Weights of a small masked image model.
Training: 10200 steps, batches of 384.
Data: trained on photos of plants, animals and fungi (iNaturalist), 155796 training examples, 25.1 epochs.
Rows from block 4 of the encoder, named by matrix and row number. Rows with one number belong to one neuron. Each number is 500 + 25 x the weight over its row's rms, rounded and kept within 0 to 999. All counts start at 0. Numbers have three digits each. After the name is the row's rms in percent of the matrix's.
# fc1: MLP up (encoder.blocks.4.mlp.fc1.weight, 640x160), inputs 0-159
# fc2: MLP down (encoder.blocks.4.mlp.fc2.weight, 160x640, transposed), outputs 0-159
fc1.200 137:535517476520455453497503531544513524514448484533503508495504496510497501501496531492492530533505523502564487465493500526474521507487454471473478478457533487521504523468502476478481475517460540473492518462506495449521490462515505531538527504494515448528474515475514544476517495525538485485525509479477492568513511507491461502486498484524478498499459528467529487522486486475538484497460461530550499484476486514521481462482526446480499477507505497521534472505496513535510476516508516
fc1.201 080:560492485507469485479497501489521519488438505478526512559520494518497484518478520521440550451501494505516475482467482507476511491484494445494471496543502450464525464522535479484483474501442520460542539501456496511522517506482519490535513511492488458512486513548529535513481484504502495534512503486504497469487479513483467529460495517461489475529500495509498547521528486518495512517507500512517518504515522466502487508459480511513481489487495551494512465511460513554455479487485523
fc1.202 075:532524518498477498474530510546481477536446528500532514471479491505488461491500475489548518487498511482496496542541526486494534517481475551427508474484484471508506514500504530507496538508480429519468499485488477465502505473482468546497516503494505500477535473484518557503535473483558498528499497475497526546519534484516502463505533473519470505517505462471513508475460511495506508459502516471509469532488492498533538493528493469509506473518511493482496472525534511518502504507545545
fc1.203 078:493542472501509493482454512505468511523528482523467520465473515489501477487464512522516514524549491498513488488439495534453494514466497509488510550493478472495517510493552482504525514498507485458472550477506491462474495456500502514532474498507517492491472527469531547475502501507521492475492517503480548513528517513467463470483486471521544514470499516454519475502470480464506485533500496502534496479477452495496504487521567499473540475514544497504513474511526504515494474527427525
fc1.204 082:535507465513511471470501511512524511479507526475502548518511513499478511512508455534470532467514475538505509487487458452476491521497502463498505495551478484486479486516546533501474500488466506495522461537477447529520506523475520487547501503498465547509490455554528494496482506533463460498547511504545517492463472520472477503460510503518458495533514520504490504504520511532482529510501505523496499516507518451459468526475454510524498497496493509435480483531492518558503513489477494
fc1.205 072:511461529490452534506526494541508500513479535528483486483509526502468484514494492467504530477532492484529527526525503476535528540524522499440500469500500468493498480519447545474473509507485490495492502469462523522470501493517480475512550495504527486517517466482497517498506499506490517519477527512552505508506490536549469486491488503504424488481530479519511486501499483492451496496533497512495495484510497555506524462513468521542454552461489490517455490508464532521461455524531477
fc1.206 087:496518469476460487454503518520471492550516494535468512448479514519468476484445490484529504504512547477508494496500515505474507498492482534464533502495531491499540531519506485487516505523498478465485537484525523489448505501534473500517463480462540476489495516456530513507518540524493491475531517497495545502510531530482488501513479464525512490459507510493529476501498461462514485544497500451505475490483457538480529481527524472483507512503509432540509481527544541482470519504459523
fc1.207 084:562476472531511486428468502529506488494463525523470525530514521509452467514490505508523513519564512490510530498510470475513475520450498491489500499561482486468506482494498528514470488465480478506503510492471491513538510479486479533534491505527490521478494514508507511537522502544520512497493512474516512438472472526481517493464481529487450492492518508489522525507510462538496537515505522489492547538509515497483519457451456471509471509486501519509508469517506513543481473469470547
fc1.208 086:508491508448505498451465532517472496529533472518448508491512514463467502461459501495529493523536551490523490489494526512454494449456466505473533486470534463485525502485525492497525493486469471480500516488527483495502516473525499541504478487484538466504460540480492524539533504535524487496509477495470513489512499512498484473504450495492532488486475507471522479524471489504533468541511480483503526490490468520539541469513519483479534468529497467516528477518521531491542527515443522
fc1.209 135:539511482518474444473480525525491481475505526532484524512508481543449569525448453481502517529507528473545472470468458486486479475481459477485558500498500440485502503483526454443506488511489519477528516503516479502499474490501506492512490506492521475472471518516531524551485491509489479452515497519498472499513471551452475467517463509498493495527477551497511505476493497485527498522487493516514513528480471525489489493484511470533500476490533510531508478519485500523476526504465517
fc1.210 089:514515472502470500458473511512497462482536515527462530478477520491490512461473507468523510524517531483512476459499519521440490438468453490503506506463512496496536539493515472469515498490470510470486509503526499462458462475529520524542468483488507484488458517473499534488527500515519473488513485468485514503499538517482466477503476475515523475473483548482511462527480485470509479549491502457554512479480481514534547490504509474471539496515499509532516484535533528490506526530481538
fc1.211 094:548501480500468504475478497549479511515465456493524508482519536488506500474526485481496537509515544504519499481510510534490555481449442527446512460457511463471517525504524516486515497538484525478495507470524478440516466447489458528537548484464452475500512517496519561499494481514545478480489521481483509538497505504515489495485500458500509469501484496482492528501466493500506506475481480518506521484459480515526518499515509474491512480502488486510476444499530500523520484504537537
fc1.212 125:486488492471522502542506480485478497514511484462529513526497488492530499554521468524484479487470491538478503510495497475495482505540536500502473507508463515502460497519476496518472513483529496530494461548461465502487485538473508448467538538496459540489510477503448465494475482462442514510497460564516504513495486492511527509455521543483478510519515465534477541504543510536491538475506517550509516529512514473495482512492484514521520507477497524477468519440503520513521514474520482
fc1.213 059:484486505496501521472518507567524508495500505530486500469502494506524485497536485512496481474531557533487480507542539479517488478468500483483513485502465533519521468443498469504527528480478458513502514512536442530507485454477513517525514517521494537494528495510505512477490483504543431503476480453453499536512507464534504497468487471510547512503488512447482502484473497506521474500533486504525487550453470484540526494500497458478517459500500531495505517497509505456514536487526537
fc1.214 123:497548494483492486457454517559492471489532553498444486477482531492472480528499456526498500499535520508493473477455472503506465499472511485478509473512500481485482481507506508497485505514515503459476484528518501513487508508512535487497481509457512536463464538481491500520511517552496481508577538544518496442529530525467470510478444513521508514517520534492553510522496520487510491544533482492485522523495492477495501499455458491493499514504522513493512510500506489492516509457434509
fc1.215 086:546489515554521453463494495501505485498457551494505535528478496482468505463520499527536513489514540509525503494507482475491462456455502470492523487499494476448512458521500507490526537465517492510502521529481456528530514489460502512520503518509472491470491522510507527510522451530527486549503474459458511434475526484497490494497496512491500489489484515478476509475476505540511539526510501446498504553502514500493534527458495509502475483473462531502539497498462529522507501458519527
fc1.216 094:449528540516510494505512507515519489482482530486504449520502507504488523461475532512533503496520471491470527530531506529543479536475516501546479521534493467497519452485491536523474504521470471477503476514517477482485537521495476527496475484548498511557539517509493472482478543506514553522457548508526466500493467532506484504529515491500516454496523489473518483525474477473491487514529468521478464472529484496493507489509503507494513545528478426498465529514475452481503475521515501
fc1.217 090:534525466515465486455485537519459507527520495526467531492473497478478496470488514491531521512537529471517495467498500518452514504468479504493519476471505478513547539514534490473524528523483486430483548499539518488488502492505478542534488474470519469488472512498513516490533519538513490487506483487487537472494501514486483501534480472501521504464480544455526484504486478474527467555498467457537513491456484530527540484489506480462520498512521494520544474536501515491477507509452522
fc1.218 077:515517502516462519473528510536475467528535474527498489464497526509499493473486512470519489483508489465500480466497513530496544468498489539504554523472533464507515505473516444483495471531486506473481519485503557496488490479543486499482444473449511458519493513506514495456519524494498513481510511517490490557493527517468474473545475502530522482517479514498501478545487469447517478520514494486545458478463486521542516502508490483523515489505554490540500478494520564488495526499469497
fc1.219 069:517522482510506439478491524516501504519458472495505481510491501499521519499517519496493561519473484511539488495497481512501513514434497465504506501474513471516514475461525483491458502540465551517471522469509501460553520498501478513490505496535518447527477510474503488523469487498554520498521512500490463542498502511516460522506502474534510480498513546480515512494505490488561491474448457544500460480481500509484446493498448431469483518503479488480508471495511488513512469533524496
fc1.220 089:516525491493483465458521493512475466537537456527493472494470516513461519477456505492546527536511517457530478474490525505487514480496497544484532495474510476526501533492502499495522493506472479490489501494522511476507493465522473498529474458503503469497471508494525496493518521528494524500527541516489523543507500552472449454537462493529519467494523519481537494517487482463518483519528466513485468470504454531507513463555550475515532476536545459529495474513514526495496529518468503
fc1.221 097:479472483503489443493491488525489480470506506522485487493487537459495497471519494508485507489541573518509485471547516515464472461462465450506520473510494501486516470501473524493524521506477460544509481518525467523534519463481461546529498522500502521486497528491515512519525474508519453520500508442459494466472533502506529503487489497545507497517522489486471520521482504525493520483487458478493530517462465508528544531530479520494493465542474501486515467493489492454528478453529522
fc1.222 096:504457547482527519523541483452478541524475482488549467529531493527490505496498546526483499491478460471478501530513508483543510539514499523534493535522499475490491488504496499501485501485472492560538498509459488526516523524494492492475501533557516520553524507532496496499463481480463556512433447540552479508503474518524530499518517509474487465500495487523475498488514490536484514502494514524474487474521513503485458519500520538537505536487477500501461493483505508510475491491546488
fc1.223 098:535492504516499496470539504515536514479447516511472501499526537492489481481537493471483525473541476505474513507555504505494512498464460478450470463500495483462540484492480521515482495488473494495497508483450453491512527485508502529543548492546461481504524498485509517477480470502504492534483501452516531474507518510535488491474549486512463474470474461485501520543507489518521502475485503476494540511484525495540524506467484475485470494507488514505528490531457500534484476492580551
fc1.224 064:473511530473582515500545508501502515490513524496470439496507520468505548472464526511492478466506548489518487542558521523548489475488517493549533515440522474537539507522476479496526506537507463494505490510551464483538486497516484498478466498526477480516515493503504473524500493489515469521515483494512486499514490497517541473513528477530528501476510533481500477522462486510488472529514484489437474502503456514509512496531492524479507484498477493519501493470526448499485460480470498
fc1.225 098:508529490472505512481478519564489502469499520509463506480471527477496523443486499493498524499494530509493473461496481540487514486464499481517523496510519489505522472476533478467474494510456524408512507528526504496532497514513493512517508511459499454510485537494505520502506525496506445499520541517488502466485506492499491485515434487512548456488497568496488504525468504496521491543505459497550515513494499514547504470473476478484513474521514520493537502501543510444510479520462521
fc1.226 118:529484485499497487474483508519498554474460508512475542556491548515467500523498510513460510481524499483523511488480494469475465487467497468482486469539510463488487469518522532503484473502483521499542517506481482512527513475486508503527538530552479472539495495507535507517509454533505474480488476486528516506475446519485528490464496502458485490486491492506496520527491483564473540513493498624481502520501537506497515492480482513513489521493481511487496479524496502528470478485476523
fc1.227 083:512507475496468495448478483552498511495519496541481508484532528486480523513467483485539500512492508481560452507507464533475497476448474479475520482473489486487512510481523471476517539510483492466506511502552500475493486473476523523533489477492525490503470527469534516532517539526546440476487500512487536494500521498457499518505433484527487465502481544487514496538478506484508455486510481487548510534467459495498524476536495489520528510475549519520503486500542500510512478518459504
fc1.228 087:502534527452489546483518528547452500503514489511496531517504530475495490516540494517517468532497493486469534496514530542514508486463460527507486513490524506508520529477464528487495489504518435482494493481537516478483481483492463542467538489515470496493533486472491490492509479491561509490492461480463506575507485471509502460484498473499487477473462495473443516480453495480496482487488491533518512504518470491540556476514495517459523521510477499464470490493527501480534468535508517
fc1.229 116:519490521511520497464484510517482476457467528523454538534515530481462473477514491496512511487514503501475522478553512493496493453446471469463468463523502479442530465486474551504477486479494476536502510508492441513525508468484468513525539525540485524501515499482513519507514469518493500511498485472485528471489506525510507480467499512496452498484493507512497537547494498520503510496489517467498544561515513497518540530478489488501477505504486524487521478518457528530504477494545577
fc1.230 111:491496536484508483500531492497531516492519509471535460543551511497502526518526507531472504478516484453522483519501471504543491499515506510527494528464528439518452499462486507492524517563471538509504522482499471503513513509532508460474492504511479497558500512521493475531463478489470503505495521585502454508496478566487498505496510534504498455521501468515477514523543497490495479461493496553499469497498517495504452512506497484527534477501515504498443504449495512486522494490526489
fc1.231 137:522497497519488521477535502549529534511462503541536508501522495498497511514507516499461533477496510508558469484464457525477536490500478475473466480432519496505493533501494456472488533509479513447506530466517524458514483515510539512541512497459470433518471492464501545541547491518515453480527497500490498516510511519491466494464468492507494508492475507503520505521510516513519498487495508489542493536452522521505465464480465450510485488491523539490504512502506509534461477498484524
fc1.232 085:522543499506474490478490519528499492503501505503467510467467513511470484481464484485538521542548517488543482482511522517461506469471460514477540482470518493520519527496530461463516526499505470458495520500550519472495503498532477520538472482481544453473475525502531553510515504515527485471500517457471525476507520521497480484519469458540523505508494505469537472513489498490552475523498463474513488491498486545531551462509535491482494486535513474501548478520492539502471488507488533
fc1.233 196:494457504500490477507524504477482498497468455517514485522499480507494502492486517473486498514504485485512535521539540491507486516528470540500498486504530496511519483495496522510507490511487482565510500473449511497506517453506456495504520486586484489541530474510510491474495512464510567498435474482503505557477493497518543494507534498513509502498498446504486492496493473510477498461478494537465446455505500541494493508549554535495509482514502464530494456501494516527485500516564486
fc1.234 085:517529516510537454513498533505468475486500469462542462513501500478514553513494485466475497531507480474506480480533481486519512553540501523522526513507547467514459479449482507476540518543477489519466477495491506485506473520536498475489501470530527539539474510539490495505469464459482498460525506540520452518537503538503523502533509526509534468526505478511481492482523484486511479467498516530481436451496504538483492500512500472487527495517502477477469505466495463473513503489508477
fc1.235 098:522515502505498486443451515512500467510529517527467516478514505552451470493466492465529535512543556483515463506498467526472472459475470522455530477461505484456523528507504497512515504524494485488508554494494481465463515508507494517525470490497515501465452519483507534531525538516519502472506480511483533488537516547485465482488455465520525511468485538496555492540502481467519497531501513480495507513471451500487497495482536481500519504471514462523482488522509485506508501479487533
fc1.236 079:516527486466474479483506508544459500483490516526469520506508539507478498496522511477519539553547507455500477480516497530498514493486495536485516503472541439479510517507507513466540478509474424504486507470494495468466459495526488505510546488488542475516495508468535535490546510509535493470530509509505518513553508544507494438506486492457498484498513538491516503537470483490526460499502491517485476466496487534520523465541513491513539502513494457507510484530505504483496484527541536
fc1.237 074:538459484512518536481492494507527509490477510524470518496517493480512476466500524503530536471524483512509518507512510478513480502416495462455517460535468504456539475491489504504482510486468464516508470485491514515534500490465477520517517501494485480499542490507480535487505492511551450557498486439476510434478524506518516511488534473514474504528468479493520524502471482521494535492538539472513544491480512504521559496498461472492447512499482512511539485508505482524487476475523517
fc1.238 075:494488528513552485465548521505495550509480502466519464533508523492508511505509484515516554473510475460502475518543486484544465502506507503476447527510515472516528466465474514499512481510464477532493483509481461505484502522497467514466525493570511519559541509518483486509492486476523512497475495518503489544529459534512481434463533483514477472491524461499510506548488475476490475470482521531503501525526498508517503489531472476509523483523459491505474497516491516518516480502561506
fc1.239 053:502518519528512516513497480505468512553462503473483473515507477483493481507506456491527490492467461498474522488490513458513458496470507487549515487523480540505468477520546466483461496504469524499521462518523483492530453518501505527471504503533513482523501519529514494514478471525547461476494452516508474485516461468467488486488490519542493490539511472461526501501477491516507471478517496541477494508546474456503504526481452463485531486490495531457457533458507463498472491451473469
fc1.240 138:533509494510465460477514520521505510488460536542486503478514523518477495542489478461530516540557502493549490515561477479499466566506488496427506444460506487508532533497509511492538520498492481553508497457477520499502505464500472522536476490521544508518462475479522541518529486519505498485489505455528522500509499509507527500489523486514450516483527496493537477524479494505484506490481496469482486490467493531473512476520491495502490497484517493509479493520452512551460453494507516
fc1.241 103:469476520478530483519475488484486460472506529472502464533529498547506553538487478516470511482494488493495509501478458509561478526520522485508494512533506479485490479499480503523466439514472531541503474508464496525519490509490503457461485500523476533535485500506488462504488487476453543505504505567550467524495461541473502492503517517483493493550509510514522503479513496488494493500508514579474479523525502472460485530494499490538505499491525462503456506497459491512523530464490481
fc2.200 120:517502519512510547531502498484497495512476524543490494516518460525529510484499488443463457489520496513473541509543522502489481490507503500540497468520515514507519492515410524526503494495519483538510504511510497505477472520487506501463520514527505517505480428470484473497511507465507528520502432525489500508511519474500544514468544514482483520531450449485508502435482456484478504510490537499498497504498509490492488549495529529510486530485505496490478516508490453471494507496576486
fc2.201 080:496501493510385529475535487548509479501489523570454494474509513502499494498482532498502507508489549504524529517519508527486481454488483511452504501503504467516519502474489520484489470467472512466503494502513543520490515490494514487511514496533526461527507507458510529454515539528492526500468526477500495495476487530504489503458511503510462480574512506503530496519493519479531483506504475468517528524489507519477531524500529490506477544496488457535493477533482502514443526504500476
fc2.202 088:513480521514517537466510482497520530510472538539491495495514510569484510492454483484524519500509491462505515519528488468529480517497480496481523497498493469476524504507465509453521495504455500512532544492464497532497523497498500492529467492554494503529513476493523543517509506497478547500488497495562502493501456533480512511529539480451465453477479497503481480507499484513492496516499551515470516498516490518457501486502515529544455522464494473496471504559466476555445449511506500
fc2.203 065:489472499514500512462505481464501513515535446471492460503502566496465546503511498508515534500477498471521490492501522499518495474490531506531516548484494428484495506497493487471529514494470502504517495500454493524490524501506496483529475498499514492537503529499485491520520488499475476495474478511525526485488479595502520483512448493457551444501500518521445500624514545503476495499500489495497510495474485517477511506514490521507532484502500495526483500501518507502495491499482495
fc2.204 076:516512519484435476479539505558507468465488532500487499473487525423482500500511481536538508514528550501554472509491508514478500481496487511469513474499511480510505511481494505480500514494483503453475487504519480518489496466485495503533534499497499482506507533448547558490520517508500494502487545495467478481494514523520480491470481505537481474607544519502532492500492503492524497466497459478516502508505512507485543503510514498497504541498482463499476452498458542504474536498492502
fc2.205 056:489517489553517493510552515485496508490476554486487507543491499529473496508459464495517521497482437498481536515494433452516489570510496485457503466511473490501520492525462494525470500499466522479532508484470466491528497521494500497471460497559484514521506474529536497503477499495491527497530546469521490491502462512493486530562526502511470530459522508516499486544509486520500486501502480525469507534534496511501491448486483486499488510519507505476531508538433500530490481493500505
fc2.206 081:487475500487538516469512503439489491513516473430514449530504566489477563518490490507478517453441487487483491487499494499522512499513520500524467548489504480487488507465506464511505523514477463531490493498487521500508505533521479489490470487469506529505494524519471463533472490495489483481478478505524491527520488550511536488505466503512521472553494493516490514571520562496472474466504498496509497524467500496494486501508449522491527451526515531521470511476506563492508498505492510
fc2.207 078:493500551535481525476538504586505477481486543538484473470503514506490513470478479455520498515500527481485553517545519495488480443487486493500599462511506493497531472473437516502493486472477539493500496511495481540510507487488487501507496498551483510527518494467541517500502536475491549507493535485504502483498502512493480534535504512487494481470522524498498489516489513488539490499497482456489529532514492525525499527481504488508478528498500462490484495530480440505497515488551493
fc2.208 111:501482485501521482444496498494490505492486492466472471529523549512441557500477519510471545468512506476519478492483474513508496487501492478507459539487512425449492491499514487492503504525414521514526526511447491472510524499515502482528479515492494506545482539504532516523485475520477478493509491529518502493511474566469510496491479503488528469524475518529523518612531506497483501515478493497493552518482519499498483499484486504518512485496522506508490492512496513514499476484477519
fc2.209 116:479540461520485470522484530513487492484447503501498537496473473493504481480490496494494512502496489532482528500480490488472465528489490457451470505526500541488490445514529533532454485509526529473495482509525468458549509508479500505487512504493488481458486486518549492474464499503511488496540521463483496508501531463527480524542518516556473544581523490494533522458502504507502529518485488497506500503514512478554475490477491453474498472547494505464550493510480519520524538496498508
fc2.210 076:482486467535548513453517504436501474498478495472515491527510532479477577467466534480504532452475459472467524496484490552531508449485535509511441532486491468491512507470516497512460508528474534467499502513503515472494502508499480485501488479468483478524517514458508487504470488504490501507531510516496519516541519537518494500524506492516500504574483517510545509521515535453498486494494474486548512535498498470527479493492462473521514471545530494471498521509519517483492488506509501
fc2.211 118:519476494521498535477508472505527539528496509564477528469501512557490484489475508498524516524506488480513517516522490495523490506482482512463504511498480460486511499535466510466527485486465521480543530491456502504484517499493504495535494510529506461523527454474493543513527499527483529495485476501549538498480441538483497494484535468438480471462470503508472490523499465514485512537510510512478513485522505517460517477503549527523466541454497489512487507548497463539441472522501482
fc2.212 101:471505499470528505562510506486489509513550456461506503494478485480532470535518462545500447497495493520468492506505511508494504502512541519542499510499483561508491531523498476522507528491561453517479488501531501484467464543500510491470517489487479498454501504494448454514520490466494490482490472509461513509505504429499521467517456492504554525482476502506469504457508517530490487471507512503496474506522494494476530478526480530486535508504501519494505548466564531488514524505478500
fc2.213 076:499497492506514486433497491521506515504473521528492524498503527538463504493476514508521555513522497460520489519477453508534491524496481503478470534482497431478493496510530506448498499516433522497527523496445497495510527472501507503542498499526488484538501502494545555511509503529492518499492514498544506477504437567478495510496513485480476478462508506506526485574502484497494509529492504512477513509498503503479496455491522496522477519485512473507489469540487497562471443508464507
fc2.214 116:544463539492492564496529481544498478521486511541518491446517519501513508498492505460485463501510513504491494497540536511499522533515468505494569442504492531498533526485422511503521498472505451507503510484502539519460481499505472490490500505519489502486519449432475526511509497477490521524492482499513521560488533472516505490508537496482475460512492476500464512502502446494493475481508513510506502482502486528507516484500504500504468536473504502515451535509515480481497517506575509
fc2.215 125:494493513514470500445522487538508511511492506518475495480498546518472489483469521516529559508507517463550492505478466523518485485489480503477504569475509459497492491482520486436511501501453544448518523498474505504512532483515521499550474499506496465537505526493525569520525513537491500499492522497547518465488443554471488518507482494471505468454512514507497491555502510484514499516497489487496535512492498515493497473497520500507487508491499465529495472527492519534458466513439495
fc2.216 072:528494515478529464441472492541501513487527485498512476512502562499453533493538511509497508491542529461543461484486507496506506463486488488529504532489522407487477501475540490445518498509459528493503510505496486510492512478516500511520506503462505524514495532527501504520481498497504490503504496525529477467500478594471489478445491505469536460545514517493481497586493472495510510523509500509493517493483513494518505503500521512506515467486489512526479459474482461485517497499499501
fc2.217 088:507491476508485493445491503499499499498495516484484498509519567510434547502478517503473546489486507472515485481479485526504497481493493482484451528496506434457489490457516503474485487515422511464512504511471520477506508497501518481531493505480501488540490527481536517519497497534478487486519517519540500512509476580484488491475483509505480465536493522526531523624529505481504516518494488496524534515482512490502486495480481481509498477504510517521479485506500528519495471498468511
fc2.218 085:471456500479543523511518480434483484522494465466545472506502481475515543485512527485511479468474473512461500519488513544525544482500530513525493504489499521511501513495509469544514533500520455522481493500509528469485491523522475493470479483464510526481513521511469481495482490490508477532486453524475524543520536487531523486545500493516510527604468467499507512461506517478459464472515490504522479490485472489518504517527453523507521478529513506478475533472526511471515511496524492
fc2.219 073:512520531509506517509502491512515525516489542566471522492501485544518451499501495491521507524532495476516511513512503486503496519497486519485493462507493459513513505547434526480519495501467498502512509495476483516455471495486513502505529513543525502553493464484512527465532509501495534507499473501509499472494467508508509514446560487439457484517474495485515478514477447500493524536491525496469496483513529504453516496498559532512469556455462458532493488544467478522473487510528493
fc2.220 084:468455493482541502501505479431489487536520459435522451506488506491496554517506506505507484471463491500484496503488514507529529512513536516520517530489496503509488516472520456525524538502517450541485482492513527491475511523532471486480461473464535539476502530529478470510468493499490484500477468511498484531514496514512530460539475489509536507589487480514484513501516533478466466478524502508493469485484478506484503497531454537498522457524516514511481524469520541488515518498499486
fc2.221 149:488488522525498507480536479523512526522491492505439496475480528540488503489459511507550536504501485465508518520508482513542476517494519521466508545486497466504508491512483488457506503500459541481525517492473513509487540484501485492525480478537513474536515489486529535512513526538484536493483511479549522474493434534479490497524504473458514479471505514509516469554501489490490491549506477501458506509528500525467510458501534522517487542494496436537492490552486492539439479512484481
fc2.222 041:512489518492544565521518503472503483502509489485499478494485504454525505489501522482512500510488427490428538498483526543513552493506508543536519499527484508544535510491476513524483482483521470478481502493512539486476486527497493496456505490492478518495551493485471461439496500468502519535516511464445510494499542483517484504543490481491549503489486518497447486542490471482519456501543498483494465466534491493519535477506495493493514498527497486476530528503531495452526526507510490
fc2.223 115:497481509536492511497510475486500526535474505544482509481501488569510489495449499476539511528505490474518522518511459485533484542502499509451526520502486501504510483515482490467532496489488526487534543481476507520504532489506488489522463498549522494517510475510513538499507524518483548499481512477553509484498433508479491520524541470456480497416506506511498477519502480502509501522508503519467498491512495535462491468502530523525453521463508469509500492547468489556442467514506474
fc2.224 073:513497492491502464434480499524497507495500515511514510510508540497446512503509505513489538509514517485550455490471477502494509508503464489478464525487509405482484500492551492455516505507428523496506507500465491493501500482507524504535500508476508503532478524522524541519499492520499475494518498521523481491492475607473493508461506507501492481509496506506512506621505480499506521509489498514509515494465506495492492491495515496510491471483512512522479467499467504526502484500448509
fc2.225 108:497501491504509515490486509514482489500454532515502540503507507475494515455506549481482505507490449491447510504470515552498529490486495486499473486538498480474504466463496533526430452515460484444510510530525518475505495500474514493475530522496473479515514498471534508473481507510498529525546539504481505521511508516508457508524522501514465510500486514506526524522510426482503527545498458497521540488525506453559480501453502457514475537503511485461501497514484477498546495486536511
fc2.226 112:496516488543426492504513510518502498488469541547517514486496493497511464508516500460510472517481503514492530497518508478481510481506492484419515432527495505504530494496470537515478486464493512502491487497525503522491503487481476502489533491532529489519523479501549516460482528486501545495497529466495494525494511498545480517485556510515422519505536495506532500479499487485516523503492472509505506526502512504512502514484508484498466558515471474489505479528417497514490506493586482
fc2.227 078:506519487516499482464516509489520522495490537477468525515495535513440521501494515532491529469502475488509484488479478500516481519501503478461431497513495431473503500499476506480480495516437515457524505500465500472505506514499516491523506506509487480540496505505526524515509484546486488492521519501549496478501447580488478476468507502486478485564494494521520509587521494500503532535495491507493522512508527501495485469478493491505485511503488499526511499530452535545454441504463508
fc2.228 076:506508488507504506455468499510503512489485546541473496506535520545462519457498488458482508489494520467518492500554506468475476449482486471491524501525533466459511479477466522491515468529461530494531515525496476520527533506488503527523496517522528520526483506488533521517491512500514508492483501519540484463512475536472506490482517516473466461422508523490521498515485510484510516529480543469496555520480503524514487561484493476527484500473515489499481470554467445515509456497509522
fc2.229 141:495487525530500509481512483518495523534483509536466494479496529559502498479467492473552531523513492455507513527531484493538481508496490516477545534499488483500517479503462505476527492478467513509524527497478494528490541488489491489519472488567517502529515491495516532504521525505481556502457508488547507477496431521473495512521524475460509471435511518511498475549501465488511495526510515495452496487520487531471499472505534510519482524472508440516488485541480469536452476501527484
fc2.230 129:487519517512494504537525516512530475460492509510526477508504463449530472492543505498464469470495522544472510501503515518463522486530478496543513468499503528528527503527477505537479502468530502540472476491517486504511472497496516511469502502487458502502506468498464470469482509455525468528530494487456497500479566468542510543482505525539504545555499469483499496458486531517505483469479489452522491520473495462530500528491516502477490464526460515483522524478499490449530541478527495
fc2.231 122:524504509519446497500490517505492461456482527555449511502504458499493523518498525467469481529517564528492523452495513512477482470486456474481506445528531517496519496490463536515488471480502477518485507498520522527489492459495523506480537515537504514501503498438509514484536517510511507518521486490482493505512542484506508518456554515495442531557455499495525506429493479514524514515473508500512534486480499489481496527467538507490462494495478529531504499519482521486484529487537510
fc2.232 099:496488479505500474449488506490486504494478515468488492528519548504436542502471513517473548482514505484526468484469467514515490504501497477483427523496516439469481488477540484468484508531437498483520505509455499480517503502511519488520477516485503499538476545505521523536491486549489463493522505532532505517505481562480497484489492519514491471531483498519541528602530494490489506507488480517515518508471513483498477498481471486512499475513518526513489492496499533514494459497458522
fc2.233 160:533477527491506512493468488506495488502464516542523493501520464528473506470499531434492493538528521489468492489504529482511553521507477503508552460532509490485533495503479517527518492483504465540504506494495519507479504498521521501489461522460525550492501494513505531469480500468503500546550472495471485486502541506507492528514555502475489495548470489500506508472496424476512503530509540480473502431470489479496513534479500494511472492459494510466515533505480450485532517469550504
fc2.234 132:519510471507502454518471522513504487442458531535503530515492445477488469501526498504476507508535515534505489498473491491465507520499474474478478465516507514481501481533549533536479472490508520537495478498471462503530501470485527507494511524499479527490496494514529505473491494498512465519539514480469499483474550477512497563483546529530463548579505488503536511450506468520486533515476479493497495484485517464516496496471514498489456473506492507475530476506462503523532539458477522
fc2.235 065:476491478529543494450489507416500501496489457500522470521507511567453571522492487492480525479494519470470506497511473470524456480499515478530498548491506494458489507517495490532514515496477486545514502507470502492498505523506523495496451503485496528489484509496490478549481496457492494485490459521540519485536495553473518516498515493484551493569475505504530502542518545506490492507475524475493513523466498483467474524493478511497510460493521539498495535501530467504499494495536514
fc2.236 089:520483484530482493449505492480502525509474509540497525509512513536426503487487514487509552519509499479522495503473479481520486519490468495465496521493495426469514486517508510482511489492428528470528519491441495496504521480507528494544472511513503499552498502497523554511517496518488495506508501493530520471500470583477481528506547491460482482488496511520503502594511467501499528531488503497484523480482499509481501479482512489510476503478502506514521496535461477552482458496482503
fc2.237 128:521492520526497522480514492524505498503474533525473517496515507527495479486451513507512526497491487478522523507480451506509479501495481496460491533500501499502508478467510508463489471506474535435527550489487516511534531477503499515520493501537474486522508496515522541510509520534505550508473545471538510470489444499470488537492527490482479490403527503486509479523489500503516500520500498524492557523516513511484488477466522503511461519478498471533504457541461523555450465531461498
fc2.238 082:513484532498524512467524482506510535520495508522503502504505551527475485495507513503529535517527481457511480512511506495542510518504480513490498492492495424500523512521463508459520504501439481480523514486460495518475506493506501489527496502532505490559511491475495531502519495505480510513486491499533519485493456568500499479492519485429488436444489498515462490593507452503490506518507504492471498475507499524484519468504526516516490544475485471521481506521475491549477440501514497
fc2.239 056:533500525481489496474496487542514508484496538548485519480508529485477473509519492530512529525516525493552447499479491507496538505500474507455479497477495436491492525503513511448517500500456489492498520496457486521485504466501507508544527515506498507551492514479511575494534501527503489509492509515514484458487489548492499494400505503481463466526513509476519488547478493495510529513496514494501516511485513498476515476492540499506478510464489488544476463514467551556488482499463514
fc2.240 146:493535482540517482486513540488486508471455522513523517526489482527469518510479471452485534513508437495460539499517495485508481547522492482484474498513512497477508461504505541517454478514483535515522473498502476470528478513473495501472506506529501499509489466521549457494453486456500539472540526474536508538511507508507491523545548511540482518512515494505530502475508485511479512508483476509494495494523519496533470489479488457496500483544511497444518526524438466509520490496570512
fc2.241 137:495514535489491496525504518507510462472522505481503470483497473455525504506545476489484468492505533533479496481505530500471520481514501511526554465509504542519512504495477509537498505470535481547459466508527491523503478492491481513479529495485492534453505498471467484474476508464527470521518513485458486507501549464548519516494490524533508532597523488473499509442478527505516479464499492455510478496481495480528513522507471495466508471524474523485517520461516514463541542478529508